Weights of a small image classifier: layers 6, width 192.
Rows from block 2, named by matrix and row number. Rows with one number belong to one neuron. Each number is 128 + 24 x the weight over its row's rms, rounded and kept within 0 to 255. All counts start at 0. Numbers have three digits each. After the name is the row's rms in percent of the matrix's.
# fc1: MLP up (model.blocks.2.mlp.fc1.weight, 576x192), inputs 0-95
# fc2: MLP down (model.blocks.2.mlp.fc2.weight, 192x576, transposed), outputs 0-95
fc1.447 093:123147114126132117134141127146135130147174111089111162135152127073182123139084128145066137139122150088166120129130139175144143131125108137105097095100133085107139121091103161120142129105103139162148101108138174118117136149143094203146153138096128127112128117130127161127102145102124146157
fc1.448 103:100126126129133097142148134148143120140135098123135145169159142122166118156103129120096145142120155099177129114124107157132102130135108170065115091110141101120143124125130169140127094100142156148131111132140141125123144143123105182106159144153083142122135129154124172122123132137142128165
fc1.449 096:120145137131147149137142145131131137136128166116146123138133114102125154121179111108174090138131104156161110110108078157147095127133140166153104159118089153182088105103131119155100135164152141161125175141120157133147117104117113129108092156107135070142112060117150128117153102115143130108
fc1.450 105:128102132110142133145124083124117120143153140110187166135150113101128139119167123105143059178114110130188159143107106126109121136104126160141106136129135085106126128090167124105098160170111136158140105146114140136136126152141129125118124128116143153131133114149191116128118138153102098094
fc1.451 090:126133141130131111180107120146138165122137131120130157153153127128151182127128121132121119148102134107158116124086087134112116103139091134111167095134132137142159155107147148116107088130128140150141121166134141154110148157096157139140166202149093108163153095158150161099142097155104090168
fc1.452 098:166162121148136117162088134128147144122152093170102132100159162059127145132154172166134152133101119137134112124141125148115124156135121106095165125113112154176165137132139138111121096109133126130122114153140151115117087155090121151132134158170092120137149117145140156113118104118154092174
fc1.454 098:147123134099120087155092111126160183120182134149122149142119135083142161144141121168134122158089117141136142081099107171133152135107085126084143109144121131118142125110153160167135089170111131136147151165108127157115134148121158114167119180126097115170162102118159147119169103122108098175
fc1.455 101:139122133100080104126101112101166151073155108134166129089157159115113122150130168183152142118122120079118136113173138159129139156143124135069154078114127120144147131151129171148133110130122119106129122151087152122101087127109119122144155124139110146136131148135122100127132079099127135148
fc1.456 098:130115124107131098130123123140173133138144101159146152138166146113160127181111132125106125154145141147145140115118076180128106111130109178083123132096134106104160120115114179147117114112134164151131110133120161119114127130115102171119140136144085142125150120130120159125124113123151158167
fc1.458 099:154120159102118083172091114139177172113176121180131159149135132100137156149130128158104138152106110130154141089098106173124151122139067141081145111127118140127135133126123148153111111161100120142161137175104127142110124136130154113152117169135123129141175102123173108121151109141136119185
fc1.459 113:175116133121121141151110152146118140077119138136185115124136145086127150124175162126138093133111109152163132089143106134123143135155138100136109146108112111129146099127168130118100148165082155137101123159128134123128122130118115169109125160105122097109138119160214160119152121097147106139
fc1.460 094:118093131095140116131130130152126127120126118122161164151162122123171113194104118111111125165126147125154137109123077147134112099162118168113119124094128102096162123108136176141113117109139152145142106131128153127122131148120102178104159140160084138127127116136137176117140115157132152154
fc1.461 099:159115146108145090178084109138142184141177125156113171146141151078148151129117132159137129165100124134140144081105119159135150118142087123097161115155127140120151151122144151143125108151116129161140127179102144132115142165117152113159127169142122124158149101136155131115143132123133082178
fc1.462 097:127100130115117117150130161153117121125117114122145169146154142091152122160111109114075122150136150121142126121140099133143138133179125141106115101115154111107173119125128148116116113108112174150154110106145160112117139157125099214103129138150080137126151115156127169114118120117160154161
fc1.463 102:144097154125140117185124127131135142134156124142128134151125163084110238126142111148115107112126112118165150112139108144149123129120089084126124141177097087122110171098161126134096125187111146171155148149112089145105159175118145144130116160095121100154174050156166137107130131141132109166
fc1.464 097:105143147103134135158111134099127125148142156124167196126148094105114154116202117113125098190077126107148137138103103140086097115117134161125128110127116124152144122111195128115123136152090094178152112149137172126122099165134128129140135151099136140133142121112189116127120128143110119135
fc1.465 102:173106160128143125182113108137134149145153122127108135142134177089126215138125125134125105113110103140167124120137133134161152137127084106131137149182107096133113168108128119132091109152147128153158146150129084152114153163122156122119125163143106114152175071161143152092137128168136118163
fc1.466 091:156134156106139082177098116140152178126191118171118171137136142088133168140109123146117137158093125142144140080100109180123150127134065134088156112124136148121141146118123140144122099155112130139147130166088135138113122150136140108162127174143119130148169101121162123111161119143129106173
fc1.467 107:128113138101145137148125074121116136123145122104168153141137115098131153123169127111165076166118102143179155127107117147110114133095139179138107131119096103119133123072179130123109162185106126154138102171118158127145128149140122119124130133108150137140128120122197114132119138149106106108
fc1.468 099:111145144147172104126102143158133136149141157109101156182142140133118132123104170132116142130077104102162136118119143160130106146117091122097119074131103128133141119114119168120133109108175140169116114145127152168129176143118127106150148138150120120118125123153141137117119133161124086156
fc1.469 104:150094166124134105125116121143133117093156109132153092149145160099112142146129110140117095125130135125101168044157114134164110125140106086117106132147145083092126168114150110154120152167133141117097164123088091122126146131108173128136116126111138153173162095165139146120156141150139125106
fc1.470 102:171124144105118105181100115141134169119171127167131161137130141092112171139138143138117117145090122137166133071111091155126152137145088124110179129150142155125147134103140134139111112153119119159128137170104124133101129157125140125149125168150108117170161097122169117115152116132136079179
fc1.471 097:189120163121130096132097115118157155097120106171152113116105153112096141132135154141151126113136131168143141098117082147117126120132088104113146139130144138120144141119126131154125118172170182117105151141106103115103157126082178117129104145102138150156127128149134157145162099129148120144
fc1.472 107:163104150127122106125117144169131138078154143136160116147129150095097136149146125153124095130131132111090183039152127133183131135149111078125085138146130089104124146105147116163122158170106157117122157134106091111120146129103132131139108144118145135170148108165167141122170140136167134113
fc1.473 098:135089193097133117151104135098171131088130084165100114154144135137104160161153122153121135105123110129143146137115098133124146128124120149112159147164131128179132141137155110150102130137165111137139154140127098096088109123100137144131093130120111143128127113167118123144152099094104144134
fc1.474 106:151118124122101135190120147147115114118133098131159174131149147058155157141167136114085095157070120102169138108153123130132140145158123135129129108117126109123166120122158128108096130122081154176138127126120167113117108170135104183124116151133099100117170124143182165105113129133140120179
fc1.475 103:087093124106131144144139141130095105126115167151170163146115089159144130103167108107115097151147160132135114143100100108100096122145154159136129138123149140113110103146149114090094141156087152145128096130137135127134146115152136178086136103120128129093118129152176115112113142116106131120
fc1.476 104:108131127118122114125147046110153120107129097128132104145118121143145143163151115135109136162113149133117155125101125147147126120098104134112190139151142140140103140139152140164139104148141082127128126161140119132114112122110186096158157146122123128116153116092110104131172125170093167132
fc1.477 110:132128124133150098145102126165132148136179098176111137154155168126161131153100118175098140146124116119155145138110138159135137150100082140079136091103113109115160121144106157126122102113112144134143097137147140123135130150139109149142128163168100106116126122133119163107112129142145134184
fc1.478 104:116141118122147108141125109145128132148191101116092158146149151059150128127092125178059135143102128076166159106137139188134137132113114142086113090103126082112130122119115151114146126105096129187128109133118161113104126149120102161175132138090130107121130100122125148140108149123114105157
fc1.480 095:154084157125146123198106107137121145143135120140124134143122183125129194135122120128113129119110107150158138114132134127157135131135098119127134150188116110134110177132140118129085095136155131148167142157127076141119166167123162112114117163156102115141165061149150136089130122175144136177
fc1.481 094:138106135094112094147127089110158166123153096133097150140149126113140131164122135137156118133119130146133140084116100174144107132123111131100153136118113113122123170101155162180125128150129128153159147199107144136102135159103130121162132153115134136182177107099122130127144117144104090156
fc1.482 101:153111158114129087174094106133170172119184132151127144143156139100138174131116116159112118137092121133153149098110094177125140136121067137092160115131131128110147154130140143155128109157131132161146130189086141138114145151120131108159151166138124135152162087115177110113154115141129086158
fc1.483 102:151123125102083082128119130133184132081185114195120111108148164124113134175127128190097137106144096130110128089155125168200144139138104094096155152121132124130143129155104113180132099128112123107130178123106112111073102121093115130140102121153113129142134133149119144138138093106131138148
fc1.484 103:154117126170103104121120140120117132063131175114181115130120156090120139122144147141138105117134121129115125080131092156152123115112106089129111154152150106109117136101143104144136145146150119122112162139118113164065147117040155117120115133092143144164134107131158117136171115131158139114
fc1.485 104:102146146152146121126101123138123139154164136092099139128156157110121136122127165122134137193104113104153160146090141161116124127110110146119164072125120136144107114098117181108127100111142102175124084154137170128119138126123135106124175155110118134097127138107124110118106133151153128141
fc1.486 110:122122106107116163110149131104130156100097156118157125095130117138174128127149152105166118166147141124113111098122113116106099103174164110160130107110126126171137112116140171122112098135144139110102115190128165154133102108117143131102172123112101135145128133115141141114132041121134135121
fc1.487 095:132101189134142108128119134127174143083130098131138105132093149147096123142105104147123136108150144144114149133115127154132151130182094106125138130149142176130131133138128122221141117183146155108150159124122094078132170122103127143143102135135117145141133148121106112141166115091139165142
fc1.489 104:142089156125099097145116146150124122073149138149146129150138155101115149152147138191081122120112118100117159044155095117161124146134104099101109143198154070113130178135149120149136132128128118116143158151109101132049125155073164126136129132106126141166158106164147131116156126154154130130
fc1.490 113:157135123163147118132127132162126102122124174134118153179134104109084137111202130152087104139134092119121154144150127129164115135087114166118135119178137076131142150140117115116133151135082104167148111136070155160134161181138129091141120116111149093137134084088138097127104151161149161128
fc1.491 115:168109129130121137187114149159119122111141100111155162144134143084152161140153129113092086151105096105164153113153120134158138145146117115135125113099108101123158127105127129118101137125082154175150115120111159104120115167134109182128110146143102091123166113145173159085114127127158142175
fc1.492 099:103126202145154143116121112149180132120127120111118102137104123152131130156105130103159134123131134144103127141094133138149128133161122128150131140118116169165094110124105137203139099166154103116123170126109104104143144105139166111141108139159105112110117148106106099109167112115132169127
fc1.493 118:141097140114106114157116091144129135111167122141124122171114163078102190130155109158124106104121106123118147054139124140161139138107111120116130148155116103106108173119148103159111138181118132155152157154102123128073140152089147112147116142112143102174183087139157120110143145122120124130
fc1.494 098:120089145143126107150128164132125132105133151150160144115107146140160130122111109118091098124144135129166106118101079129108103111188106124128107109115124133123175184146158134122100079145115172121142150135150124151104156135096130155117139164138070117153150119158134147086148070118146117165
fc1.496 119:125104155113116102129116125138124128118150130143159123170130173086103169130156117158122108124135114114094161036146126136168123124118111107114096145160121095100122172115152111140119146181129143144117161145093099128102145139105153122138111135096141126177163092167169130128144155145142129121
fc1.497 093:100133117121101105167117132134117136137137133135125190141141104090149148117150108143102096165110112122178127114133077116137097160131113153111130100124139115142153168112177134125119118137104158138156119151113175158105142182126136148133149179130128108158176098119152145110134115154139105174
fc1.498 104:205119149107111104135120143120167136031149147165147117111142148117124136139149144154134123116131118131119131082132102158137147131154101072123145140141137117149147144122150127152130125164144124111134180134131096131069114126054136142133084128123132123149125115173145132133157096122138130138
fc1.499 098:131129154093124127206097116142126172117162139128143198150111132116150195118149144138095108147097110114154123108112128149128157116133112152119140106115106127145141120117130143141110108195089118160151115170115100115129126160136140145140097181130115093124114102145192126094145125117141126172
fc1.500 105:152120181119141100155070112124161183106136119138146128138166133103140182141133153135127112185114119130146115133129083147122131134143090132093147114135125133115108132127130161156091103155140121155129130191125129121118131133106175131118161207133101101134143088147133170107153079161138128149
fc1.501 102:165119123150115135141120183185097138058113132117166143124131155111121136118147153126083106155114138091120129132159122103163120152167137099128119129152135111143177156135164132109083140133075144124144100132146129101114115168121127155097133156137113122125154116169135127068134115124172173157
fc1.502 093:138142122131095096136104158109212130074156104142120098106156111117120125133134134182135161115145137094121119121129123145104123123154115103049155097111132127126129132150109124157148087127143138104114177122129121088103111116087140177142109124136119116137132145151110160132145109099148133139
fc1.503 095:150161155138145125204089146153132141132165158161164137133120139106123187108171146141091136126080109086164110096137117161126130135129114140114174093163107129121149117141131132120119111138091094181115120158125109128113136138136153131140123154113091082104127118107202103110135127119138113190
fc1.504 096:145093120100112115145138143141127128089127119133139167132168138087175120187102120129109118175110121113190154089147093137133130149158122123117117103101147096098193146117153156117109130110105166142155116125114160141109100161117098182124141139153094157139152108163150181122124106116129115149
fc1.505 092:127125139106118093155111111132187161100166118140082145144176129134157156144145130158120116147098126097162141115093118132117098134106101168082179072114148110130140147138166155143132110139121102125141130147120156143110114135132173132153168166144112125161147121095130151116111116168108074151
fc1.506 093:115128131086103128168120106105160174105150125129100142119146109126160153150122137128162115158143137126153117101089085153108118114113122136133127076122134142150174173110149172148112102154170129127143141173123149119102136141100165138118136194103107145165129107129143150115140105144136100160
fc1.508 095:142079153119147121127152089134119119124175126098122174166133102114132143129130104107141056142152146102155182132100104134132096118117123124137115105149148032107120184080132122132114157191097150167175134132100134147129137166137147153134127119115143167158148114147139146111134143156105143089
fc1.509 095:160100141112137081171080095123150164076171116165151161168158125101144158124120123155133135139107117111160134091108110191119135124127092122081144097137117108121169154128137144139122114164119150167145137168114120138111148167129171111158106152135111121152148075125178113105144128154119107167
fc1.510 090:104111168103136114149121092117161187115148148100128156154163107114152151134103167138134075150133142110115106121114126124108099114158106106118163094133140112145135160096118151174119103164110120141153149154109138146141153142134165131138127174159126116158179082133134119074155097153114138139
fc1.511 105:130112143120116110123119116100118126094105185126148140134136107108119134126142131115137079123152144151111122071129098115145111113145115077127110157161159107069104129116127111157150164161142120131124170130127132170092138123065176138140104127091161135168132086147155137141186141142125156100
fc1.512 093:139100136097095124167136146151132161067139142155110129136125124090088155114134141201112130116124146098132113054151112110159119153143125095119108124152127091129131170154158129164132138163077144118141123156115121128047125159090145122134124180088137116156157090154145115115137120135133114150
fc1.513 091:140107159121139089170090127147143191113166118161135165152130145055121165129124126160094123145117109122136159094101085167127144112161080123092160123169135131140134149119130151138128116161097140159150145191108122114100153153114138139171130190135122135127158081138139122117152120108154095169
fc1.514 100:148131143096129085166090116129156186126189136170122182157138128100150161132129139169125125157113119133154142085110107177134142125117079126086139112141110128130135137132127164150114119158099119162172129183087134138100121163128134121166127173131118128149155092112165105112149110126137123186
fc1.515 099:116125150082106105137129127092136142107134158150155192124163115115169128127144129164128102131117130080143123116129089137091094123129119122100144073191151070123145144131145138122135123150088121124206132151117147159097123165114141134132127133108127159166126137141150122131157116126109124137
fc1.516 101:138133130123090132174117176114122118081119161143156164132113105094112141084172123141084127123129162099152084136154089109120112151152131159110195102168151119161153122151146092088127120127113127149156133145144121126069125159093137159108116117130118109101125117149151113107125116102142134170
fc1.517 109:168089153123140114152112126145120136123151100115129172163136156096138158151128126144082082163123097104192181131156119138144136141121096135122110113137110076105162157099117131121101153129081170185177100126078146111121143184138108164137130140125131109135164104151142145113117141148137154131
fc1.518 099:084136146113139147151131154078128117140112151153145178129146080139115131100188116111123122145077140144124104155094097125072092107112162181126139138126128154159121123143183125112127144134091081172148138134146140121127125137151138135123129124086145098130132119113179102141116137133097092135
fc1.519 104:138153126105119075134101099105147202089159145129128168133150126083127150101123151164133149158114108103108139112104127166103118127100089104090157088182149102123140153092137160127136134142125106135154128171120138150087147161094162097149154186106151135168134112113159111128142127134119093136
fc1.520 105:124107157085120089137110085115184168111142138144160173122171133118156145149132146156125104157111124112145145082115095161120099123123101125070128094154133103114151155118147172151135108162108123131182115183104139148095123169104147118148141149108115138165142121131152122123160102161114121147
fc2.447 103:138146121116149159159108114130131117145083129132130126121132118176141083120085082116091146123112117171145161105137104137113139112136132179146133187123130155136134145146075080144163156118111137128125123111063126140156126151140107144136082134109125134135108137138157136187141126157141108164
fc2.448 096:134113157122173158124118118124141109153088106123139110165146088171142135141090077104100121121121112142125130123122107120095129099137124186140129144119138134142131126142094079135143161135088147161130140089093116111175161120168129134112095090101130105141152144124130135136166148133111147150
fc2.449 092:137146075135166142155111137139096118109141126131118049098112134146159138096151114117133176113165105141137151135111111180131105103127142150122136144074145083103153120142180162076092131110148143128057093152149114126153096096123140157098133160126129148140105142145141131143130127134155139120
fc2.450 139:130148134111124127112126125093109106135150136128153099113129135125106107084147126148129090155112103127122152147168148120118152156086131130135104120116148159138150114166200110110072159134103094117134108125103143148135116138133108109053129113118138140126144164130127109140109130123110119135
fc2.451 074:108116135165120111152100135122111123169125112142133103092127110126168128115170148166093117150127086102119130153144142133092165116096125103112135071086109133107157161126155143098099070138129127076111106134163097122110129132146106147125133175136088134090117155161135142117120139189140112162
fc2.452 088:138144115102183134122126136128185113122151136121131156080165163135151115176140078131139145135140130129126126101119106129129137095165124152147145077106131145139137158085178085165116145103104151150163152123138160127140095145119122166124085140124137149119105139142124160162155128167123158116
fc2.454 073:098115170115163147117111154132094145156148118141089118083162156125081145128145094110150079109177120130122126102128114136138115141157164129118154076120131153133146148148181136155112101139108146116123120114151153112155152130126161156105131151157104141123112156126134157100136086137111144136
fc2.455 087:139139126099105112128129087086142113128111116102109165145127137116125110112084169145141109145106140162151106110124134147147170118131093107138090131180141201088095135111122150186100137111119122114153170143112169114115138115121129103103132125110184103169110107103150127135109104134125130108
fc2.456 091:109127155111153142142123124076157155175101111120152127127136086158151114146072080110111148084130124137138091095116104147078141096162109168132143145130117132134123149119087083147124130126100143145140134113091112078167132105152144120124108123109126107155127113137139152141172114111116140143
fc2.458 039:149145113150169113165125127146110169110139133135145133133117158122123158095145105128167152149117135138112211128126065130138132114124113133115083129131166124148127139121152104105134145151108097090113070117087117134145099125142117122123135172187139138102111141179137100126091137126156099108
fc2.459 108:151163108162159113142136123160106112115150103115153072102102132150126123093150138133143158088176143100137194132120171145126129120119142140104069089056136127139132140119179137118121163185151156097144128166119129123161109146142118158118113151155130156115105169150148142104093140117128143135
fc2.460 088:111129137130149140115119124087141111167095133139140109118147088171163109148112086119109154119116118142161123127129085124068160094126106177138147162111104118146126145139110076136122168118095138150121135118113125131149116069151130133107071081113148143132118113128167158160157144137127150139
fc2.461 056:129081090128182128140113138109121135129170130116101113145142148083145148125102142152093103104144140105140136118161107158119126133145106135143150122126129109156134141147084160125136106129096181125129165115102120121134152124125125130158151166120102089139138123159147158067090114079125141145
fc2.462 104:136139109132163130107097118096152119161105128158141118101146116156180106168111094108110148122110125151164163129113108143089165083132117149124133155104122134119157138143127078125118161095134152132119129133110140137156084103147098163100074094146137148111105142129170167185129129134141148152
fc2.463 110:115154172111097140106135134101123167153166100123103140131125165143076130098141146174134119126189129178134123120114106152128165115133101101140079157137141192134100122139154164168145162161108131110127121152110118096093149124089111143122126145111142148126104121116095103143130122111103133117
fc2.464 125:126182121134121120126121155097125095126142136125160101093139137100113110113175128150145091133068088123137128143164131123134151162094126134124138120115090148129111097146191124124083158089099082132130122131120129128131103112132132130054137139100135141153143152102127103134131122147141139111
fc2.465 122:109154172121075133111113124097113162155130084149118115141101173147068139111110136154131142127181117180135097118118129131129163095140108095138100149162138187141117135152125148149166139162129128112127125155115115075092162131103116137145126128112137126112115131134086080137129123118118150124
fc2.466 038:110136117130157112154148122124140135125128113128112128116123168139116103115140088134065117126154126137113126102139147125142125139118125131118093121091119119194150119150145111129052131148091151122164152095125117092116147170140079127059130153117153119153111138151133098098093143043157113183
fc2.467 131:130161134107134128129121134101110099136125132124152093109127132122111116076150123149159084139095103148119148150157156128108147153086121116135113128112122169126149131159191110109078155145103083096142114112111130137152111150143116111066136129151141142118148178122117098143128132131106107153
fc2.468 105:112158142176140134118102185146146083159094134111146122161146124140151081160126105103165139139080116148134152184123145082114134112142121181122132116113079134155125137113143088138129167093141158136135126107120122146158140136162119165109102089140105141129150148138111149122168149144138109143
fc2.469 128:135128140120142105098127111118111124139122087150127122083118151166087115101097127148100162112190124147109181097121154150106154123137123135094084123105138162117139108152159106143119162172158158094124119132080126100140124121117081133116137125123140196115107140117153106128150132145082168127
fc2.470 058:153098177147100126139094164171170143077132137137144089144134116179134156160145106067118103123150150122117153120135142114119103125110119126126148113103130141125120110138154120139124138174124138086120126137134071142171167097142149122132161162121092169137117170148139144107180152081130166154
fc2.471 117:138101146124125118128114169147150115114128094148115125127158157118085107133152129130125141134173150132104104101149140113149147142162123096095154127122076125097130123133157137151078107094146144133144136129187141079120156143110181159085132157143104164120135099133106139088137097129129156115
fc2.472 126:143132146145152100103112117150117097133131074132124089093128165154080125115106130141108151122206105135134194102136160161137127141125122140089082107102140138117143103139159116130120173170160176114112094137098128098156143128128121139128129118143139195118120131110148123108158135149101173109
fc2.473 109:112057151104119160090156101138164118111155101125095132100184153119139081163128150128145098157153105088123176118125152155131140139151151084149140090089112121085121134124169131157098131099138148132147153082113169123105130153097156122118131111129112190138121117108127120106133124155083171122
fc2.474 108:153136073130170116109068118130139120147105107138123125104146114135167104160141104109128140126105114144168166139126124150113150096127111157096126127094085104125177160121163084107093157105150152156127124150129160124155084133152097158097053103182133125114108129122171170163120137145137147158
fc2.475 118:135168120125100157137139127106112107109154133128140116100122132111129108090175124147146113133089102128139118144160138115141140162103156118156142136113120142147128109150203111106076173107072080124135099161133143142114090116133102124052113101108148128129126145127136100154109149110135122125
fc2.476 107:134138123118170137115127152124123096114125094145124099128145152153127112133151084115109169164119134124152103140139127156131116118125164158116161108086119100121141108153185076110083159101146148117123141116165119128163140155136122209100104151125121172096135148117085160127129128125115169116
fc2.477 100:100122156122177153123128112162134124163104093083119121164112097113132128155087130098133096146153117119079146100118134122170086109144121132152106114132129114159107136095118134153146150166104141183125107091100116096179176129138118096143105125132156088156130120137130113103152156088153136096
fc2.478 122:112155124142152165108126135160130099138090151135123130127147131178114071122099097106105141112093118153134183129136118102132113120129141147151109171112119144113126132143094083124187173108140126129125119131071152148163137142140090142159090090108114120127135138110116110151140144130132072126
fc2.480 110:095143172108086130101122124100111150163131082135116126140093148160081120120111147143157143112182115202132095125105122138123162103146096105128096168152132211125097134136132156158152129144116141100145141141137118061099148119109122136125134119126124139141125128113081096132121113119100140114
fc2.481 089:086103110146140128155135127115072169188086102102110120140090108094153143103131123105148112087157109174145125133094185106123103122125135104143125133119127139131155155110148136079125077153155175151149113126146135101144122163156138123159118130143116118147153124153131162127107150144133132149
fc2.482 053:110136087133103133136091106155104144149083145114125130109099081108139117127055117125133130096121163135113087134114146088154113150137168076150095162132169140177128130120121096109146151158097147137109106109084138157133133140140101123153135146153145111138149070123095141141136135051121084154
fc2.483 094:162123124104102110149094118109131146135107136139136143107137136094138135136139164114112103125151135131129108099136144123154202124158139103104133091162104151096131124123161134141081106114164156090126147147165162134111105148102169120088143104147148155157129129128174165090145076114133134173
fc2.484 117:151118145145149106101113156185134113108131105126120090102150138146090104088098149111121142151180126108100191124133179111165105155115153125093114106078143126107131112133147145128106173161163166123091094138080150111163125121153130137115140150149135164132115141116121126078112146142099164100
fc2.485 121:132167147125124129067114156145153099125078150122114155145146150156120093152170095121160116108103099152149142116123137085138141131155131152133139146142083154126131120124151093149174167066150134121144127121116137167141136129130091147155113087130120137144143148091110144139150136180124111116
fc2.486 129:155162126137131118131124120123115108110129106134136074152115152113109110106094147150144159124139143147144139126135120151145140123119103130135093162122155152117096109145082146121187153139094117130084094173081116108131156094136146118182132122108160093098106104142112103156111159137131160077
fc2.487 106:129139137147152144136100139124134136147112137147148111119125126138149142137125105119090118104130161087114069118156157091113136141123146135137130107080136096137179155130154121115108090106144159106135104121198096139141121178153183155087127153124090149118158151145157183082105109123126129168
fc2.489 108:153101152149119094090154142145149161102162107120104121096168168139082117123119149156124148125195100108128174112142144163155130134126153103068086100127128124106115096140166148151122186140167161127107119165102131121121135111109121137130149125117142177137112098109111104110134145139114205113
fc2.490 129:152163124143082122113117150137144132108166151116121107122139135084118130116176141163127118136129126130137137136172113132172144181108128142121128126124143135122109102125179132155129197100138105150099126144065129144094117101111128131097130126092186134131114095101134119147106169108169135119
fc2.491 116:150145096159165106119075128142148126136126129130134128113148141127167113160134112117131141132121122140170189160118102168101158083130112136104108122107120110127162144111141091121123163109136159155114128148104149139141098125140088175123063102180146150089093144132179170174098149144161150135
fc2.492 107:127144128143175148143093143135105107154136122162168107142127139143162112117126090104087173116138145083133105123162149118122148149118140147116126133073158073118173098148154113085121117096142168126116097150194125127151117122151163176096151098128113162075122137152133185109132138099150154138
fc2.493 103:128119147139140090121148141123126116132180113147142118106135167159099119122097173190098133106158109114163153126123152172105161104136117141068093111127133137118134114173117156142144116156104151102075137133102102107120144098111127182143158123125100145097109172136141119122164110156118173148
fc2.494 096:119106101129139119104116096138147128160093089162145091087129094158131112138112096166132161113106106137157117146122175094122140125091134108129114126111080133107147117149098112114103120126158122099072126161138113124140117102150108106115108131160116098076110103104099130132114142148109101127
fc2.496 140:156144147141148098095111114133130117132143081155132102097141160169079119102122145153098157134196121143122174103130148144115149122134122138085073125110151155112120096152141130149151182164137155110094110139084133080142128113112103144150145145120147175116122148114133112136161142149102180114
fc2.497 098:094124101098195122123079173115166137148136168141118107087154122142151122137166115123131128147106109125149125136117089171088111108151114153133153100127117147123132109142143151133101118105140101120097123142133172144172089094131100149110127138177104126090113158123151130126129095148122115130
fc2.498 112:144103127132114128114101151126140151133129110123112116107157147093110105113153149102142120108169150122103130105139153109158148139158148094103147109127094120094119147107166153141100122105156172114119126140163146109123141152115207152099158133152127179138130102138113165087128116124112153121
fc2.499 078:119152108171129099124079135183148152116122154101099112107140158092171112146140141102143120156115090133140183130127139134153123145139081152111172122082139121133116085114139149131138132097106105094106141123098162122155092115117115170135159136153108152121109190102144163135116137162156143155
fc2.500 080:097128142171140091147122153138117142143145148161097083134188129179115122135149125159124159164129114125107126140182092124096134092111089149101157154099105097133149158143120154120145121139100135132109126160155144145131160137130135128181140164103101136115146142136105126148118138167144103147
fc2.501 099:132134117126163124114146122181131139153138087127095068124127117149124118131136140143139166105136101158161151116119151113146122119129146125130104105117140126139140114122158134119121143090176141126083106177164123107159109135142098153110081135195125141080098116128166132126073131154137177124
fc2.502 104:140135131125117100134116149114118152152118136134102150144146146129121122114173150134118141120135131150120106117128131138145180126166111120093141113160097171105091147120175132142081100097153158084156138152201129128126151153124183168074168144130125159151131115141158169118110094119113125137
fc2.503 090:104159146117072131180139169107116138133119138118137114149113133089120115128137161144114132111104101169137111183155127119144149171083137129135135151127109166169149118146141129102090151110114085141112091155114116141113135088142115134090139123122137117109128152135143100133088150125150098126
fc2.504 106:121122094138169140114104112093138117169091121137131114100148109156185101165108085110125147115114121127161156142128130144089157090126122153122116133093092120138165154125135079116104142111123148148107127132120150127151090104153094138109063074163132128130114132121163170158138133128132142157
fc2.505 083:124135102132118154169129139150085144171145118105126140143110125143157144111160131093131132130163102110116152153113169128156143139122131105132141128151096102109151135112145125073115097168114177150098105160164133119118163114148107135131155152132120142146120131171193134096174162158128139131
fc2.506 078:097157132119122118141108140140140127165162121108096138115105111108080139118098124129113141128140123097111094091158128176146140136159126066121090115178157133150150142110127125176163094138155138124163158161114094083111172148133105104156140146109147113143127121137122137081142119125127115134
fc2.508 120:157131121114121132095117084124120130131153138120150112114135133121134116102129120142115106144137117141126170124176149126146167154097126130131096119117175157126132094164191110117108189120120116128115088135069146143142114113137106119078122098139163139092137134120133120147108154112132128118
fc2.509 060:135137122135157149133151108191106142161164128138144137144146142127134148123125129125131120106141143087137141089169172116156084160160113090154117107149126064142115111136143134089137121139139166142076096125132152129176118098137074111164125123151127131113125107165115143081133140050156140112
fc2.510 093:084082135099162126104110132111135109135123156155135157133115077150114131128100130133139129138129140131134111099102120129103100100163120151137134127147152159131075128128096131153145072142135132102150196115157141122146140113124176098125122115175076144136115154124092112090138100159071078153
fc2.511 125:123120147148133119106132111162142117110163109118126112102153165154085088093092140140134136141185143084100195122141163137159096159113145107115092093092156121117117090134142140140142163141142159108104121140077142124145138118137115102136134129106134168122119134109132104085108147123102164098
fc2.512 101:163149111155135096129167153116132157123142106129108121074130162097073127120140152171118134111183085108111151110144168146133136130144150098074108088131146114129117085119134134148152158139167174135093160132141090102108146102118155133162116131124136157139159114134120152135136133138156185131
fc2.513 071:123122136128133130101096102150109084159092113122161136091115162134200131165152123119164129133159128144164142097142144112132149133169101135145115136146113117134123136137149080109131099150128155115120104110128169112134111122121142149126122101123103134117168144165113167110145101091148183116
fc2.514 049:145079154126115168146140171116085130156091132151103121109085125083139113135125106154145099095126122178144109120168121106155103174163156114166124161156105132128116085142148124099084109109108163113124111122090087114133159140128070164064096169149083137114139123136111114139101095083125143117
fc2.515 098:130126133101121090116141125099154142135136156129146149107159132132123095159060160140110157155098110116149132136157155151120159126154119114105126098154127178098112091149076150168142137129120075151149137186069123144128113076109115112160133127107164106105100110112108096128160125107135138114
fc2.516 112:119133098103122149142159088125124162144152111116108130077132117133119103097130139136140151144124083126115136116114151112132138126121166116151114097118102166137133095133145143117102133100152104134103088188113122099125088101103094120083121124149139117139089111105116091099092106112133154130
fc2.517 118:164146107140121120088101118147143149145173133146108124107151131115146115146120114136144127141119120113150204150140135145118179109119122133108118087113149117137148130144142113133107193103162141130106124153083130143128110115139082187101076103167155161091089150134151156163091158129176134147
fc2.518 119:129157132114106139126112149105120098118132128129148106094138138117126092116156131161167099125071083124143105143162136116154131184115123128147149130119102150127109101143186122122083160080087076122146132126113127135125098117132124129048115137086130127133140138100141112149115132114128128097
fc2.519 078:102109108145123129100129157149117120162138098136118128128126151155113120110137147134155144154193158147143100110121162122148084100130077113133128127113110141082124113120174145126086117154091166150115129118158154095124171109136183158113124137115138155099118124144073142116154143146129134083
fc2.520 087:109143129117111085121125141092150112141153152131151136111144114125124116168090161164093153142107120083131129120183164151097168152140094106108130113169127148117110107154095150181135114135096102150159169155082123114112118065126122119150146134081159121101119158121119121117176111100162125106